{
  "time_shift_ms": 100,
  "num_labels": 36,
  "mixing": "mixup",
  "final_lr_fraction": 0
}
Rows from block 3, named by matrix and row number. Rows with one number belong to one channel. Each number is 128 + 32 x the weight over its row's rms, rounded and kept within 0 to 255. All counts start at 0. Numbers have three digits each. After the name is the row's rms in percent of the matrix's.
# filt: filter width-3 conv, dilation 8 (model.blocks.3.filt.weight, 256x256x3), inputs 168-191, a 3 kernel for each
# gate: gate width-3 conv, dilation 8 (model.blocks.3.gate.weight, 256x256x3), inputs 168-191, a 3 kernel for each
filt.223 102:116153142157204132148153156146110154157139123180190197132074094170132110182117152096075102113098121161088146141078078064129054106073121122159138161158172147171159121113105122136190061085167120079113081146105080085107
filt.224 096:090102152145113093141118103108116128092140084152091147139137109115073091155175178124109115101079121161132100119135090135149147109102110101109090083049169087175113115080100132114117101000100130091123077147157137025140
filt.225 099:160146104141159142126113120105115182102144137110194142134161136111157142118108100174148102148169121083050069133127170132182145163133091121134128136137097110101091107080110107088096058104079090103095139112096120139115
filt.226 105:167069102089144154196086118188080087126125136097159135150133125098138103151107101156136132108132084098170146159152108120094119141101086127084139140255150157162131128137124115174112131169180149175096083202119131153164
filt.227 095:150110129128105134084126173075134196106105134169180027155110140178081108136112127105131157107081120057170082147092136121173055083187090124148163159206170118148123152159099167115098096133107169127121131152082118151115
filt.228 110:098105125096069056129119133066108062143151092085133093152154141185156148150129118150099111175165158191151139143135128125121124154127126076085074177139147174141176155131169124169110114178146131112126162167139157153184
filt.229 104:110121135095103157147123053162093053127125097158133092087134158119079126179163092138163172106119127049061158134144158132098112177082075079126141131142128161160150113105127086120079166124141139160169124098107127173172
filt.230 096:142107126126152143147178159163148085109162106130120122129152137125099150166168104105179094146133137131141117154120113128106175161138142140161148149198132123134106153103169142134122105164102130086090118142153141141133
filt.231 099:173158096126163158198173140133158148125140144094127117126077138155123147170160153149111140123146096074173125134137127148105101122115077159164120107092131145156122202134151138137149143138095115080163121177166053213128
filt.232 100:137095170138228105139181068118125102111120063072121103123116141094105055127183160128134101133144137093142137126145124122155223124143101156096166132155142109088111102125097067091093139159221089053119107131176178121138
filt.233 097:161110120133189129111133093163138099155122109116146154117162117106155139178157111069161130087135164080157170150098165091076104104123133161108115189082159131168133071109124145149106176133132147156103105130121148112099
filt.234 104:166113153104105095149144193124074114152111115078134106117113129089112116103090098130089080113091100093152106122121143096143164152102148163130113047067106072084088140152139159144196110148119170133131131122125091093095
filt.235 091:093195068146195085091125134135082069091100153134103107141084142126158133116177115153144089149127115122103099093100104130079106157128126141108110111202191103099120114180098229213145166148192163135100122123129153082073
filt.236 094:142132131117144122139151090120120111128072124140104087123187156139126155120129142093127148105142116094073047146108136087173155127158137158151148087096095093101110139159169134130132061136142140084102173154146143125122
filt.237 100:070041089097144163127134100237141095206141119077153138143090094090165130108158091130083131128121115106148114128150151139122088126112137111142132132180195137235170156137127170129116137094130083122088108137137088119086
filt.238 097:088119148091140170099111098128168135115128146135140155182162138102108097095209058124114105116228073105091137128157116177063135158109102084106124152066186124108158128147093133141071103113134132135086162024126115116142
filt.239 107:163138153108132093120135167112110096125089125179139147063089100172187181106117154153149162144164137179157137120094146090118126107089132100084094103107115128133111147115107143131160151101114138115127118145121101126126
filt.240 103:096123146121129134156144147145110149143177134029198099154117107102089121111124131138119142109146159124153076153133142174120126058125088144133148118137093124162140125153130123149090123127086122127138086209153111126126
filt.241 092:112154117153162138115080177199165133152046153138077076120170119108093117105114132168173117133173144132124135120073132130155117137139122153079111137137160130073127138115106149093130175093148149131173156164133159145080
gate.223 098:164121178105088053103140133139152145085133117082126113062094135078104132104104097172125110158170126096121100108085073149118157114160083147150159088146103159131145171107135108104138182164133133131147190141162158127145
gate.224 096:155155138102170206146138136112082117187152123158046104159146129135141134122139139081070108136140158177063089161124121181163109115129122108081157067076165112153174143138075169148148179106107098115163162171154109145105
gate.225 105:115097080137114122107111098121100085147114122125105116115105109163110116108142161139132112087118099104102112172151187097150091098093086120125119127157119140168212146113139122146179150137127163221155117107096115146164
gate.226 104:092191149117151115112096107134128137139127139129172151105115162146176146136127132098074116166085104159086110183052158155099166124155114121159141255063120124136086139117096153091158126130150111097137122070155104026113
gate.227 095:108088139117124083131135125195112081128094120107118151134180128117142151101115123132128097194099126163141126141100119148146138192125138136107161138222170139112082135110139134113173132127140140081090172160101081096115
gate.228 104:128111127125146153136144162113123124134117136215136162073082092137140140085116109065065076176154158093080105057081054131100104106086109144110117163157180087094107107122148132142136145167095068065092114066136164127141
gate.229 097:166137126094127073094113133133074088171077141137118101160121149101055084104092072147146164165100107089114120156182202095143157132122163129147151103134079109142095110158155099078123176144103169198169149119107095146137
gate.230 098:095120165100111158105134156081149184154131082143113146176096080152101121098109195048102109066156130154134122137190163132159125120180155139132098128062118146099178114117095061114170084110083144088156085073118072126154
gate.231 096:137086048158175120105159113146146100187165140106142142119141139136161112117131121108085133137089111107093169133082150166147131165162095075147106127104186212130135118099155145134123166127141139147120118077155122086104
gate.232 098:151096137148152161100133177104124098166141126169078127061146112131119131123108183132148064202166174163149124084117121147118088134087150167171122154152149119063112160126122150149131148106148108098085167198136137161098
gate.233 100:139119116156190151129163086152125101108146135129129182168066076123138147164153080083155127083151124126095171148133165127083138181126134127152130074039194158224129094111154147100121161131123175158152156155151127147135
gate.234 102:149177158166162185133156195160185187156146141133151125139088118093084103088096134101119104111124140113086118142122134121112092143119136099110067177136161097078134156111104148146114167132134123143124155122103145144121
gate.235 097:117161151176182115103088142102125141139114120141123141074137151100148092119121068122138140147140101133119105122087173101156116079131182113108133162102054131083123106149146145114126118157143157056147188096150143146119
gate.236 097:098142103144135174098092116127090137136092120140138140104107099129082126135109162112129115165110164168168179164150155123096106133121146143146144146166202142098123128150073133130147199171052157153124132135098207231152
gate.237 103:120110174151187139125072125223122133162118150112117066115116141157151126136141113096086129159148172095071098194129167207156129238152141154182147112155105131152138168101157162195123163189193135125134148138136086089094
gate.238 093:162095130134140164161111111124137170151128129114114121162097097142196147130143158129074123104087153110026153030139088159113184113176125099051128140153055108196181143101115089058134127140084128070144104115102185185114
gate.239 105:156143144100123148160135115120105144057092119179183166103124110070077067133136121176151114116105120153126123183217121167140130080097109148164146064093042151161199149128152067080091196178187165200143124097111086093118
gate.240 099:079089117116120126143133104117118177141182118164117133195119100172095098147128138117179160117156156167107078179125101123089149173194127083143094162113039153131130132130120190159069140088098125124185198114145132100102
gate.241 093:111120078090092095138116156157089137131138065132110098137061146144061112176176160101158174161127121173112138142164115122113111176154079157126117115160097161099107135068120078103117127136161152148131120145065170210138